A small audio frame classifier, trained from scratch.
Training: 12200 steps, batches of 256, held-out accuracy 100%.
Rows from block 4, named by matrix and row number. Rows with one number belong to one channel. Each number is 500 + 40 x the weight over its row's rms, rounded and kept within 0 to 999. All counts start at 0. Numbers have three digits each. After the name is the row's rms in percent of the matrix's.
# convs0: expand pointwise conv (model.blocks.4.convs.0.weight, 960x160x1, standardized in use), inputs 0-159
# convs1: depthwise width-5 conv (model.blocks.4.convs.1.weight, 960x1x5, trained with AdamW), a 5 kernel
# convs2: project pointwise conv (model.blocks.4.convs.2.weight, 160x960x1, standardized in use, transposed), outputs 0-159
convs0.357 140:509545533510445559446497431515508441559527486470491533530476474531479528493498432497510468498491496474454515483545456445514547554507514424525409563411501516490479507513545533476510554426410461472513523503469512504511493489474454521581488496447486524510485463445515452537437519533541485507509558523579509532477531645469523470480500523466491528525459419511519501549416539551533445585524527486534481509574514539508454397500551512485439530460505510523466558506472518551456491548477471
convs1.357 133:545504535449453
convs2.357 143:476489470530439544491550445495470493560523543570528475522517421426554537529515548433546521528514551473521544505554503499492435525484434514548522483496526526512552494436491471443500427578481482495528551561483526481528434452508497539579503509528545489494499427532526482497441496471515506432579517503442524462535564558471538509508506436517568469486542522456502513514541544527611520511578510527563450439498592484472565477473554545536522542506457449463507538506514508451511483437496465
convs0.358 035:594532476503563463467497444476444504483512484503598505515481502474503503514468549536453569502459494517509535464487554474505506540532477442478443531474506491534541532470538481527503543459497491513541529395510481463422551486569526470499448545444499442578456481494542483451500547542528538547514498505470422446436475484598444492546509446512576525525527487432472518480489507516519465550415567564497529455478479498573413445503482485514485473551503462479491487475478500594578503533475446
convs1.358 029:440515481560516
convs2.358 018:485577529478513471489538474481460535521450473517514475448454500548473545535502485529486420547497496524571577389544536489536497490489454513478475551456512515480563486488466547510519492469544476588585533566528540533515536496513542525459511524552514488514500464535454536557503580563480501500499520565540491477523488523454464520508494451465513554643565554552530539506546586497541507495467476492565497483513525434548486460524547527549550505517510509543532600556510448488568538485525490
convs0.359 116:432417436507544493543523523518473610517509579527509545472499455486567519477454502546541503491526557432525486554446520457499454461473427486472462534539533502569425451519449379450473480468519507562538450448490479492445517553519537512453489565545429505581501554550477477512470521501523550495491547461497521456415539511509491473488488572498566530554505476536459520530461518597512541509525486447469471488503555547526493472491461524515446510502506513507498516433503452476464506482436511
convs1.359 067:536455435493480
convs2.359 116:527480458462518462449416522493540487498566449415481456527529557545498479509559483523586509543452540507475496414489522476468463455461474461503484490492476500560476516534527451477527517469519474428449514511502506481537563408465469520539507475468551450479422464541562461517501513521495534515574511480461423495483485503518561521515575472463403541508529519535475467510535561408587460532493424518536539518469538535560554495526507513445461565510503545489508520496481550455421527577479500
convs0.360 086:497482393521436481500444499476547499477437496502570518498491533519490490483464474568497516543491459472408518557530448501495520469538547436548490449483524550563491559467511500466463456532556490437515507549506465456577531484457535575503524473465439577480474463495476505470448569527551486567475479487445510551496447464546428509524544457481542485563472496506545462519492528490552526449558515534619532476502530492487433569515487467483459587480506514492530480455554455420531526491447508
convs1.360 040:541476442489547
convs2.360 064:472476519495521499529471483534580476548495498494520538505444542537558494505494466503497432532501422482568426388426515500441416509540508429559497494496451475525500482519503489534493534442521531460458499449511551510507423525492437478431492460553545479522536554517545505522455464545522477482480504539447531540524452507429496492536498441528530567388539550500482491533463533475442522493505475496434479536579483589526526533515519513498458521537515490521542512437534634486474507512481560
convs0.361 047:562460450537538537460467563470487526504488496539452444499542585552447507474522502476521569517472483473496418533528469473627509517453466466486480498516519501476498543516545469474521478468499472421543523520518445545577460528504460472531499469469474466500470490482569525534519496527532517523552522469411550483406530440456433502444493527524457554535427562568541437478448548520453511569533521574476481518523493502535494414450478447445502464541498514531473532521524490561473487518451565
convs1.361 031:487473431541526
convs2.361 027:506452492508499478498473521440517514476492508499478470411450550551431475548447471505497445514508409451514446473532502499484518534504545475500536478484540509539456509529503550534540506525558527476484494568495430553571424503533461486470489562470485506476503550478453508625544480548546485490460505481414551502456486465499421486481526512488478526498443576519482443539484441461510490524497465509445514484605530525525531434467498525533435432448473517508511511455611454536486556527407550
convs0.362 045:470487496517473514487494538517474545550526544520502407488529438565382547508470520517524493457577441454491541441517542484496500517508550538543505502522505431489468538525413541496506517485578450403520433523472467480435611557538549538510513450446524486516429465501529487513503512509438470465543516580551479511514488566428476510498480528493491562516499440519479534505480449472448516493512526523496537435575503565469501512450471502503500498542483507438542520571473519481450577453435495
convs1.362 036:433490482507555
convs2.362 031:493540504467523485467510489486482595504523512461463474429481490586395583531452493570542439441575479496523538528497520555485504530485551447474488488455483442491414523510452596528540572473557501493544445535508467492472606516542501542536486475535573509499492484464464504579467509503492480429533495656498484486497453498409425467520504515475536496520476506463492510506548481457472568486497525522464530432498512555522504506459499508531498504468456507556520510525524463522497523492519533
convs0.363 044:482483406517474533431583506509508504504466478598481496484532440393514510520501585463424599485536471506516477413430499576563552513458531484510486545512512470480466515476578516453448437460531498494585562526555475538482516505478552466494426469443469421427511481436531491463491549522512510461531524510552524507533489456500481509506536433469481517492525473479482484519489527538507477528471538556514527482467514501470470438530545433523489540557518480532521524517513404550567496513519513
convs1.363 058:525567473454493
convs2.363 031:481488492518462521415537440488549510525501497445488535403504517536509548536506523395544456531525494481532484541492548538479458484516498483574493532541494504425487503496557390485517469481518496465473485427509491488527469545476452483441515539445499584540585612527506440425474501555543447515483496485446530521548470475503481448560522486515443439437508476532491541540511445534532553524510498494476511508451540479504474444481511485510475459581490438512588465429498572521523452478518550
convs0.364 113:503514438528464571451516519546564476563487536485466515530515533469485510528492463527443494540439484427487510525573519529472583499508526544518514534429419463521558481553524475511476492421485409570520463513484557484509477484499447562497467506560484522541456506494515496549508498483513516574530531502504560441451427462456427519447518461546528465423431505423491437553470518498528469568431515499534570497519489480488531488510523500449461578494439553490511548562418508498488563504460497
convs1.364 128:562503475441491
convs2.364 133:483476529548521515422531432523536515539543517540521516487449462567501492468420528479504507500525459418472487486530475534554481444512518486531514520441499521485503483528483509466445536542450528399434510495426467493520472567553503528515463531522485515453491541534506446523512470511504473498460485472510508463541627477539486514433457439558480455529563498428415593553487462558456569516471502454529448482442503496546472510494513441574481496516564575489534492485471579497455420524475509
convs0.365 095:491527540550464463519509411500547535456497511471482506519461487557447464517503519613462476516479493516462417548570484475453482442543525462499489538489462498406575475477470467548554456501512485513560516526466547479485525531487511389456514380487411484481520503478459508510515553578558476492525502537500528447480552505504444497462456483483484521476481521493464495569530488480487540518540503547484510584511526526524455531560511438555487482485511474584503523477476531607515523544426438
convs1.365 121:468502569455485
convs2.365 109:572466550452455559512454461469510563520564559463435526492566569503474478511598523561527526535485575472561446497479503530470517508538450505504531529401475463455493588512474441534510492502454496518529505510445486508485487502509560436549554407487481481537474520457528489519523526434562499543477527511522524465410516487477485543482487465446471481520504480490555505576513539512573515509510537520532571584576545474495514530477521481415486495446489482475487524474558460551571450478541499
convs0.366 107:557567521517537523401451449460588484523494477537502575429493486497492466536533540518524532523511525596498479465506503514414481542497540572519566494458537538482514559505461534508547508545496555512496511499484486458500509507470452458503615526515505511509426473479502533482543483485544455514446480443491487550443473447424530602523495512556509456480513514426476445468443438509457477478544449440480495503512445509481539485523438579497458504525479442545496522516541471451474568417502534
convs1.366 046:562538524455508
convs2.366 091:465510498478530519480498554489462491483490543489514481550496444551567537495496547394529406468448508436502501471487475443625549473480520509510594527475484476533566501539431521480522545441503470537551514457477531522496592504478511511556495448468488430506523459563501563444452547523543481522516504449544534453481474505513482495529484509399461472408503500502438518505468525475523548515513491488524524489428510555526450491444519377457526491550434501487464544501444485490445515487500534
convs0.367 044:498485516509511470459460442491467547527500551511555493493501533463459516550515477451517552489455486502503527463534440478588499518478463534492459507535480542415487479512523472498579519517575511438531470520507489459442531512522531496507532445443548512524538450488460472449566505414507450460600416571601491513446448507511436588434466574466530540497492481500508557494510530557568427512474485536547498522413509510516446399520496540492509470569482537480502547536518518503474478480459470
convs1.367 032:450554465537502
convs2.367 017:537451411447430521424521444477420514511441541463438525468434497516485525532495460504499436425534483517487527531482519492480514462488482500576484455472496475479465484553469548551532517527481526501478519473537541534504467482512452516567505509584570573471470586517477463505529591557505503455491528514495515486527471488417446486493493463499480400509466466520537499488535438497472553513490491509487489451615541435544468469483536569601497508432460482487485552481455547504562499528451510
convs0.368 137:502497492502547485487450525502527527528506544536542483500471424468462461510488454447491553513509505491480562508499488524575464484557474562445463499460487484466545488447552478453442450553559573530523479507442372478502483546548542457498559474491503420524583456488485581538475460490551529427484509552494465548503490551513490380531482506494617494564526527467511455457527533473538506503490425560504522461473456522483497516461513455556433481476535468506514500519566504443523471513572499
convs1.368 137:478574489474465
convs2.368 148:512473507578542531506491523507475538501512497525554510522477526607473481492540549535519478475542513528452471423589495484476477525475488549543496554521491550513470495489438489440517491486501570447461556457468501453532609488461431599477449460570468433441536451502560598519572541476485474473465438545498495517499542505465467574543526454502478466513482539540546537508520510526437453459531449512547441473552508431511513548476505520532518469520483498520467544466508496425406492483497457
convs0.369 064:460453452508451458549535529470465446509532502495469472487494488510429474523463490494538509546524506461448476437555509510516542518451483460512399459510534565509479501497415489589584550496475509504462518520501581505505519543539561512590506531532415478485517486474498552531428532463511463494431430468495497529431402493494521459477545511526535570594534507520477440482529557503518427544500461516540552470553472486526480475515491548477476530576505542496525566460448461428540507465512551
convs1.369 093:552491438484534
convs2.369 076:529517548510496478491490406542471505520530511487466492456473487570512554485451457470450455448461488531500522534423490433502514498487497548429454543503414467528521456488480442528525449462547516505517524449513496520506447506432550585521451524522557445427544600474455469486464513541528481536488517536478483507510469537501538507517574500473493416501486552556503508569539442533510539491504480516504572470492494485493452505514529464568518486430499530576398434501450515549438431435539568
convs0.370 066:589517449504522564445497506546455487472461508534529543481501504447556467548533553453484505550504436431489505470481474486514495519479543574477509541489444481429521553485541510494470553567504505516513522435429489475546500487443476419477565508539501508479572440571536559501494560481477471575490524490474602513433412475515479505566546465545510530516462419499517535520520504577540504539485495438507489540514507432449372510457491536493455545528516509494471518456447465526496487472457489
convs1.370 063:448559515466521
convs2.370 049:466564509494468521457487572521434532548556515531484450526521460515472527521512467488571517452527544529453497518466460487478518519557490402432428465524487441511453543519466547587496426520505539475579510606494498504525461531489525531460478520428453528581480526504450475471511504538534514490504508519544478502543596526455505503467470569481508551418526540490523442482488533530370537507459511460480530473480514507466560483504505555460525472491453464460520437486539457409450471493470507
convs0.371 109:424561497496469392503460478510453531486499551470506483537520453498524550488534508450490535465441529544460566487638510539557445487500505421468445516537519543537516466484525491509538503514462505471432423530523515486487395501540492505484512539532444496459536529465474582445493473464522485454491503551462451563489453528456531536521561471480476560545516464476490567446489534439525483476536503536488527459475490561468516520432543525503507472440544557494456566529496514413575540529529508
convs1.371 132:519457449551526
convs2.371 111:485458461482509478473498480593529486497531587468541504482485562594463525505446460502523494494537424534514484583476472522467451448505454566474464500464450538540576508528499413446518476513514465470522536416459518541502571541488432495506496496483525512414536535480492470451457476502491461533545525523519448497480491514523564487525472522517485443498442471526419528494502495498492480440518475599497510490525521494504519546525460464423545451446478609536416493421498450571479502563515531
convs0.372 044:500430449559430444476575523425555599544500465559487473484619480412504567545505506512463553483484469473475485530520494493615488513496464491509468517523476594480554437502502496457466530493569549486442516562499443484438450441505493449558526449472532499492456498461537475513522526484490508536537469507481511450495581448469523505489485474464496504501521588500444486490539522488507540566458457494552468481549540567510438428489523499519519486532464507506483506574520494461513460438507502
convs1.372 031:481428549503494
convs2.372 026:584483510493438462449523501414560600495458457512454503464514519459484543525494488537453436471512449514498502518491540458485489530578546430499522559485466556483473496489526517498508556485564480619471474520558383508494428519560461552544530488495453555478550551479483499502502481520521532519516513517475529456506543463367497491520508481466435454478500558481484551479553586465485509514532448508501471451504527531516458478471516498597466444475478512491519497479553475458492477532520583
convs0.373 053:477442467526485555493540504488434547475523520490517506486546523562475535537519515500457467557533524574495400542492364457519521456469490469503500486609519525509490505479450507510513544510523473497539470487486564458501497470498538505579470498499499435475439505542492520493556556547436492455551524508479460440437487500472495477485537515530486522458590634514493530475526480525510442545489492476530453574486515470544441524506438379476477443591489485489499458491444529556481496508497526
convs1.373 070:564450478529488
convs2.373 045:533472541493513493474513473434537449503495505463434471462546486496516590498421547460430443554559496494467546480476506478509506506519517485480513485495512515457484405503496487485496592451515545605432513532503504502530454560545505550499522473491488421479565520568476430474469538501506534502504533412559417487491496479511527550481514463467467533395546493544447541505505476506493384496562545523479445484520548413558489470503490567550530462536479547520519484455443467496455461516494526
convs0.374 044:512436464551463514423546531534504498497482468546454525456535555480473507486544535530549541474475430501517463482564494445625484502563498476542490517519554485487488450528509426410478454456537494416486565495515484481443537555473480424504560491432508473494474509474533507472562532538474519494587505463496540507442498525527428514516500514492525506571496446515459485493552539603528566486434397576526510517505450469487456443520540482470516508556493524503430544523526478499506520441502490
convs1.374 024:565480445506482
convs2.374 021:512572486494529473508523480498511509489502513495495496475496489488463556532474522479497466549485461498456496501551472513518494496399453521504529454496461537450522487564442588555502539527487505508538505421531588521495410458500553522527440476512545548557538610472500479479465467541533515499494495505485479503506573463427520476494502421497510497462565562459510466486522460521441473524521590507557560524587551508556536454492472505550525472444496485474617462474426478513462523580409542
convs0.375 042:519427463550459493508484455608442463511502549513517561504471514437473509529535520496484515433478480503501524477549471473519459503507509548485473528560422573495475509489486474520552554496514535435534526559485474463477536497499554458469484433418513495489528448500533482500510508495481446574535457478598455513489492543468481624466489533510446509490495390567524498491473443542553535569459590525498539521474538471438416461564505488499497535538503472515475504536498543490541429459514428
convs1.375 031:444519559475520
convs2.375 021:539512493469470468486497482476492508481464531479481535400406519514474538533535482530510408494572502524494462511467471485457465509508548445482456491444446563524471509545520489559539589490507505526519503513538492500476452516591446507522493454475450541502502492453484448546493461543516480476526505506540511514526493476398463550496493485443431519371538463574520521494453460490493630543503456481539489468600553463528527492515507519532472435473455511476463534481595530448499482456455545
convs0.376 043:513494447502468490485486514519487511531556521459473480462537487457507545546467513477458562506472463492511429549549510454525466517417469503530528479584506524476542494510453447472554525525515539423516547515515487488465458522575508541522429422476543553559445517471514394501515516522475518498565470474563498524501542532487475515500459509499497523489519441592485406457516490563517492540494460611518471449544523521478380462500514466492504489554448512523502535613484504511495409441466550
convs1.376 037:570445498501510
convs2.376 022:544572501514554511488503474507509483462482540566513486483464540536506507516484493543559484519508517528469582504489460555487462531511457478473530528523491510474500498537499557568524459510516521502468545515514532513590526502467532390487524517507546471403597500488507590417505520531487520497464497540447461506450547477413549507517490444467504466539517494395452558575500539567470495514489549495502568485403513534450598494523535506552542495397517506461554458476481491493546515540539448
convs0.377 093:445533522487543576537490499529471469468454442486460551471533479467542546485554533533505500502463470517525446454480472526476404441548513477491467488514495519467476452482423456481523536523548413544556418482520451420523401475509555465457509466594500563441508406584568493552486486438533512476492508556478530527513526540500489490499520475580530526523485524502529494503536579447500443474552522517496553522491525469490497537501523463529594449482508504494513584502456519458533443448540489
convs1.377 115:499468446545544
convs2.377 098:553540514455467517529510443504603525546470531448456506470555440489484534507557456505503535539514482560535449522489480586496403524588439498469466462430519549531503573544518522443498521493462479497499497545600529491446497532414531483517495503465555476473543533512511478474444436515515499540503492545443467516498517467408516512449431525515505446536502454561433472512467479573523487507525541539524507547538555469529451512475449505494475476476457536513486483410501529578507582533447512
convs0.378 065:509482477532467507475531512551476476470485491464490501491494485490473479587542471448545546536483514525484425549535488513493507458462525562471467536425512538485523537489428569471541500509543491488526483512496426494545531537454519459500496494534446552554609556518490550484536467556603554555490477527543533470395462422475398493446481475565516480413489515509538548459466542487541550486520466532465478487567463487513477530559481471449443476565451477565450490413487464506547493506480477
convs1.378 073:563457467466500
convs2.378 064:501443522487489512544479425525519536436536474459434536564510575495431469534501455423482475539457406484549465421499484554564482500498478446501479497479520511579441480489480464482501481523508505486517561467505465472547489490537453555489522502454519498452513566520553451533514447505539539425443483487511492448505502490538482439546528468472417541539471503488470525501490477367479421540459485472568534501492552481537562536480509527498410450503499529584527488500526586543430522501492498
convs0.379 071:476529447528500466492470579502459455566497498563562464552474469480436453510444477526546503526465419506443407501565509490480578463488514501487541493523508474485556501524446491437515515474510490465523503507500551468542476528553463583565534448514503493473557463504536450492474512492517478552540515547503510510525457513487514498489494469460531433532496424485504404467541535566512533498422495418490548553533545512419556554554485519444460467485536472503476521482433499538589452608518460
convs1.379 099:548464472459544
convs2.379 076:517503512513518494539511452482562401487485559550480511416451451555467448450469562450512510544468469452449501502490444422468458513431529477526527524491472529544470452544493508544477543506516479450431462475551496486492460456439496498512404511482438488451432580543500513487527487536484449495463502465536484510491497479444503507540489459517500492504494479474510543527506424485513486521434542491573451493422473554539470508450496485597430484499454505518597425496600476469468579489476535
convs0.380 065:495490424554483464467511519459478508512565471463528541471557458503493558463495517559484525490466452514438483543550471523558406486452462485552539525462530544471523525503475426537527515493497472510505506519490525536494530546502526477605457477567521521536456415525567450511467562488386485582487494542504529426454515487513467455488465487520518579490493564450511440503465500531547429525491485545517505548499532526487459479466551522487493490490423490515455478516477543600544398421541504
convs1.380 122:547428487519510
convs2.380 064:511516521548523450525467475480574491498524530563462376446440461532455499488482477571516511521502530472453428472452489477479467534533490526473512511520499552506463464488526452513482522514531488537446544593540499528539478499461563437494503522543482529407571536525455512483477515476445465485436536517477464571524478507485631564500443521404497510507528452464514553558476405477485498506481482491533469465482605523442474491498521471488492531513529496576488488457525515541448503528486408
convs0.381 046:483515398446513507484493523522453527500480507541494497514580445510502515531510526457511509582524465509520381539491499468568499492505504433491489536569520440493490548482563465515481493434520498447512535500467484486519521535464523438554564497523501516496437443452485486496536491529501531613518475468504426423416478495489576535492554438484498477533487548549501524508498444525520481538526518585480522544542487505520419417438484462578513485532461561507509479566452539518538439411487507
convs1.381 025:450481530565497
convs2.381 022:517407486467511460457481569461491511483479526412487503466467477525449488545489515549546413528555448516500465505500520482440503511531496437484557499439510463567488489500514521536535494453552511478483448506543484502502456512556496508505600469512471536492499552461478505556611479560499486486489498490508441464464485457473526508502547442434474489497512580465477563514454429521505450522499516563472544475543509477512426436420514540634451491427467496522572456490468456498516485472459571
convs0.382 047:515505543557448470567484484550527439533492583477486469430384513482451532531468484483506513477479474462493561528505481491480497529478469574439557434508480488511504496512498477519568444487513546403473510493504527511468584511508532517520484469424518513482474420526495575520541539589446441498511509536552468514507482516535425537471500499478519556500506466508520532491504491560553536522480458464457525482523539461435542447515533485461555563535428517483514446565431560473540559462398457
convs1.382 066:495528562442504
convs2.382 034:511557494472539487518490412476451507464444478518543508466442522512464511518539475472463435532540563530551473534476453517427546490423490405518546434540452504495566530514538542423513540527519438497514436508499517499466483495524449529468495484445444464511481561488516469520539481551509478481501512584451517474495493459463526490476497475473468630456517519500494424457538569502563503521455542464542533460517574449527488473533508538498495508461518486496484546439609397509427511493470543
convs0.383 046:491464442474496514487548471500468523559455525527475481503568466456465465591489539460520540429535452471456538475578516481511492469530495491523460504525503524458508440524501480503546415443604516438574473501491520495421581533470529426542548444455541503604500488503540457449550464473476506555480451500585488494475512561501505574483499550506467498526472432438476524502549493556532539500479488471546505453485483554490493430499543537427561478479459499498516540571490497560490517460461438
convs1.383 023:488564460510454
convs2.383 017:523503524458418488513552434435490471473459509509508512490454506530434551559507498533484425515525498489524472547456532507530474494464426479519537506419460531499521446600471522480507506508501545492524506359511469525506371514561477483493530493470477551469511541489496531501545545557496507511603533519489496477495527461431524485515452416514427493425507529487516484501516559534514515544556481475537545510524531496539416458453518540467489465462499487496569492496459521450540566455533598
convs0.384 065:519520521544460545467493475461503504505503476523488523579501471568490550507495495488596515523535437471485483485487546453575516482514561450566390573556572513494475463468446470525454509520506414516498520446466487502509483558518452458469481457579457512489492505497482508447510499507443508504585421486525543467438460414458511406537498577520541499537500568517551525490503466530497545497520482446484478499490530548466479477486456429486590518505516420528425537553522531568495527451484512
convs1.384 098:449462558490523
convs2.384 075:569499472516508540478539514392533474551541516424486527563502494487531466482499465464536472479483468522520531526525478500431529536580580374450546582548440483550453565485540468560523494462558498549543475478559567531518451486491494531431543511515487516519488575508550452523567511498467449441531490554526497521493437488539510555506549507467492541464471513524510525480458469538524514487511507483570493511492406483494430519506519537473411502507488452502490540437532534472564469452549550
convs0.385 041:517532429471442575463511526502504438500467468571450558493517485484522456502501485460491523435452459537487494538470513497506530550541500444477485526500416513537451581493456500453515533515505539482546578456504485544484549558460542443541491448474553522460446474530532517463472567527485498566541417485502472497452581494458502502559436469504430496517468485569486437491454533495458509552545487525454498499524501422515492603528479456506524570549562477541462574522522487546456525489539402
convs1.385 094:528495440545461
convs2.385 055:518482535509504481510521539545489363484566457549514527470446629451452516480511515480526517488464460528499496496523519573531519538505523548442511475437467464568491499481460561447460432471511486463431505527541474518521551534512507450442506443458512550463475496450499478442513519543500489528505506478529510560459467482434447517509497476582487551507582434479532473549469463516410469528513515510446603532449467578487494532504530459531457484513495500494517431461543456486497526451483411
convs0.386 055:540514463509548513501481489439566482510457554545490469489555447511537492470483521471566495557471531519512462511539452504554517435500516534514467550472436512508425479495500465575553374485567451493491452509468563596477458487455485525470495528525515539511500469478494475476502531516528477498557479514533514539407526520522483558463488511517443461539482548527478458477528533484562527594443493574555431552524441526476517415470470510467451504498464492534507578497426477517530523443468394
convs1.386 061:566496491513442
convs2.386 043:479538533499590543514549470567498375515544477508537467448503517531458513519477515512509504492460466522524428507493487494548475479480415493447540541494526506438546461518444564457490554524482570387527506441536422491533435443557485459523498470507471431503486459500502509472560511496481450610539509474468489543484535460485461481475520403516493502427528508462474503515473487466480433510419485499604513431516516474482456506509493432547546531473516496523514474511509453474453461533436513
convs0.387 044:533432425521471453455534530470504558502507541553453526469555556464528550540476487491518508494501471464484496450465485457576476523524489491507482580559473486501515474446526548451513524458532546475488571529470447458479561516503499476548548429402519486477486431470576530546507505457479484480582494572524485478451521482506485571486489541506440559484506498484429523446556482501464552534447487560529506566551468542469436409536510515499524498488438491428548555548529534483551454422489453
convs1.387 022:448489452550519
convs2.387 021:535457500464466454467497552463531587466463496541444507436527528532506536542478469550531421448527491443498440464515502453497470523523509489494551524455460478495460494481532622543532526461544494605467460477516440509527519527556490488519514463489493548423536515529460533587530526568525510470530515548546529514518510487403487508468513508484471516416557490542466499519575476462485556531522465523455530514636527538529509417522489520547476534403459527488524560478515487507514549517505518
convs0.388 059:534508434559460473477570482457470492459486509498491516572497473475562544501508541456507514515449506514531473459514465409530493512465610473533477530548476463463504510486560519486470463486552461458495521516481453587490503541474455494510513526520549473562463458532461496525466549554488521515463487554510483534583546380463466498502488497407453520517442522516529434484490536437509575494453540524544421557492556502495496514540497551551593486461492425554493527541487485454500558462480410
convs1.388 109:455545517446527
convs2.388 075:532621475478474462455545540501504485521502546468394488448488480536498499488523405478540440536473457544496505478486484449557543488523564505407452443571486501577427493490531498521505465486494543489459502441555473474533442546571502488471513560463474514546552491486512484454447536478474509491529461493502475458502490485523556504492491502487525444442502497492485539520557535547523522522534564444464449472590477515514453444454507498440572470563471495544511493410534507440501470544600536
convs0.389 100:485565472511519597452501544508453492484540480544482540507466433522391535471489427453458467461464474521484473521563561506492456480475476486443521515508477588507517529542525457523505487567473521506453484513530403539543529490522536503536412480501536492534491495528553553472461487529484537529516499478500489512549496538458547436517507514526486502470494517563549492554481493453441449568566503535544497522569478459455497394522499560426514482495500462458463418430542625481488512449510514
convs1.389 147:478454552460532
convs2.389 113:525545469519530513508479477440431497482584520404562551438402535545461528493476437474493453592492524480519478505500473550524494533512479492518543566500546527499446521477490490594492481460500487581536553478447523498519464465439441441490496479514463433510494555545560533529485461440475482460523480460552530484521426489471479459521583497503556458545466494512487526528461480556506531543523498459570494464447474487455469423555491534439541387499470510511448436486536520502472499515550523
convs0.390 048:469505460540531485478509568581533474527538524504459446491482470497491527418566552508477574481467459478494515439540445493513458503541513519520546502541454520465429481527525499481496548507553571503521504585440467531458467510439419510451551507514494472504456504485515480524502563483501413507548506466464505507464435471462453514506551599563456561499447543546427471533416502604449525425482479573499609528555469470478501476521464473473501531544474471542485484516494497539501481447501521
convs1.390 019:456470556467470
convs2.390 033:494516481487537469479535548484576434492551463466455513433408514544475537514538515495510473478473424424495495456576481532454475511533544479537567497430459514492418519505532510487517569467533550555530460515504455519517478533492449526436548532514452465494511547518481477586514489528534458524554509535465500515488453485406458516539520499563452593466513499528414493506492462574495453490488464567504629458560508483512444487511506495541453485531481488538481478503530497553545549429452550
convs0.391 065:497570507489495480543483501510491612493471475486479444458514529573483553505510503502487558497514536515500461481564559515578505517478431527564546520504535447542501436475460553476483530431472424524574529487481509521536587517528561522515461542443477477497541470514551511415521488545533444492541444436453568471461506483546510466559457434509475480508464516466491442521545455499396486491472512562470507488521459515533568560489531560483505492459454467493430482561438471474534466446422518
convs1.391 092:494440506481563
convs2.391 072:457509468518491527521523484495456522584592482454478559480476536544559446506451510522367456543511512516517378511530503495484454492509490501488458495439515491484443485519591451482529498461446499479511520470521578478490544496505502452478392473537516503389480455534480507439492510445515496474518496545482542494429509504514535501544464441461492487516427507476451550470470372481533532478483429525473509474492597515485481447465554513512494454501483487543520469445472475477565491517505457
convs0.392 045:540459405588491520511508468489475529517495530532484516493497547519472610527497495562448506505478491474542522441444449363552550495501432488542484506572477547486476458523514534458491518479545565482515510591445428496482476465534453533501503473460529463534433526449540460550564535457539460510550514459470460458468509476453535508519488481558414585507542526539467442436489508507491531503502535527510508465560511549450462458545507485516542491525447499514511514555498491504523387463506529
convs1.392 016:555462471493551
convs2.392 022:528494450503488512442502424452526517499453518535469503475466570540446597535449464578519431468508494471542493486461514463488527534464522458550528527470491536524490470536514618543525539440535523556512460523531436524513457517563484524466496531485488489516495607426458450604572517537540477474569502476423478496491483467403510484506493457464450498498556539542492441512504514507495554504528519560523520442574538536511494454561504507593471471443467523524497496518516455479533472514462554
convs0.393 204:525592504538485541495497515437523514453424499458485472435539456478497453526496519474535482537521534504520451446444499479532451500503511515509486476463446531492469485542435522563593533511519507603515523430551477530502503417474500560496466534503462565470537536503440514458509481505457432466574513506398445514510486537485485486489489456474445520477632497539527530573523587510534520464488503511418517459493461466550547541509512420532500533449489524528488444447452526529572532528507507
convs1.393 158:468470468562534
convs2.393 198:517530528543543528498562433466487552479479502482450503522477455469559539492470562485526499549522499586501456565477515424537503523494597479521457504493491527497480511489481509480478474500484496425522449529548437502475511488544547488412527549480427473510509447527415451567526475473439496507498519494527548494450508522522427522508501414478529569458534494559529491484501529523477530495457448464540443409558450512496566608513459501567486473525446498469536580531484602467466542540491464
convs0.394 177:535501463500533490526476512518534536499426440498526553533493493450534519498507446488538477460555482496509446478529471514504509563476561465460414476527539614446536507558430483598530491434464541485579542567457437471497468537433483504509477490490477509431498549379483552501520471476482435519517453498509492573479492496516474485540512477601524521616505527486517498480500505506449480551510455546494531499523453483497445537468519550475444413444457499506519520530485476471498548544576494
convs1.394 175:556545513452520
convs2.394 229:483506524610501506536525468544513487550505527520473471519495502486486502383508523508500491533516501512496533492534482484529511476495482531466522509515512498514492478506495505510370529507524498542515454485481553407486549486464555512484523513495486420481467512517440448509449540473511538522520429496543495527516519644481554466493546555482544486483485491593490463503547475515499577368513576458524552468524479540490491528478628538587537530478500466539473423497514560492543457449494521
convs0.395 055:528472457499528441504497502525445502531546408495485536508538417515521432568456505528602516460435493566445508514596505472488546520492432471489518489493495467461478452601494468514552523579519510444580492538480491493517479518464527523524514489565465458532505534493488435495517529571453497512450473532544541496469473491508562564466488545505488557494443477470564553567470584516483487528519464468510490460521519477414530441468551439480543465470434498459482491536527424510515467548427495
convs1.395 053:428491550512511
convs2.395 041:519449404462523496509527583520422514488547475473485477534534523468507511528511512494489445493551562407548525574460468540510495524548498515534463510467491521463522497496483585497521543500507545521496529505524619498440490508489598523508528482470521550504555484506542590519523489516522464472579503398481569510458466482551477485481495488499514566534539572518416444495483485549497532500496518518456529520556473485533391536491511447487468474511450451489513550499407542437457423506522506
convs0.396 048:467543559500483526503480500586518448474420507462485462513549462462520581462513460441531524504531463498490514514555578513537457532563510508476481444522430558457574432531452493508503543565455480483518535505500512493457537412513511534491467459516484501405472475478509486431530422547491544506570512586589494445501477509478504516530500482487462491451549510567488533524517566466526465458542479529498501506445530482484533476502485482452556553519572389517466446464515440548494517576474454
convs1.396 076:490459458567507
convs2.396 058:533451541513512533552519454454463496537471520475460525446508526519500561495449548499501466522476482547474525529437465479461547510529564465494507513479507562512400465497560472515496469482499424467634463553523558529526529462551492478430405484469472435475513494492483481449479513502516483502611519581473498520505456509474399473498493489385479520460459499524525610533471489548485545506486465497471513463470536472532522411455511516509393533475501497545507450510496501508542530478517538
convs0.397 144:529564448463527507538500498532478526519416467480521525484529514453568493471436472485541505415496483508463425470534469472481533506468586491519446529460448516435538470468421454615571451454490516470595521601541456529523584530427484562464505488495456528439482528455459567564542489457481479491522471492495471481507509567519482529470466443521505564532552400510502532508575483515507532531479461490473503514509545538528449525502500527539534487470472524532502434506443468485526514499554489
convs1.397 124:569535504463474
convs2.397 155:563493494627529490521470481511586453558513513552512499489477510440491527414529568469475523540496501503502457407518480498529489468498564544496547442439538524474477502532551526497415495490514532572416518450468472408481530524473555446490462511490439481499524563477528474473509503497524505510521443526418469542573484551468558538516533510536495515491504473513563433482497505488472464430498535487500546473480450525556539488514603579549530589466502530551510491533485539491552481487457472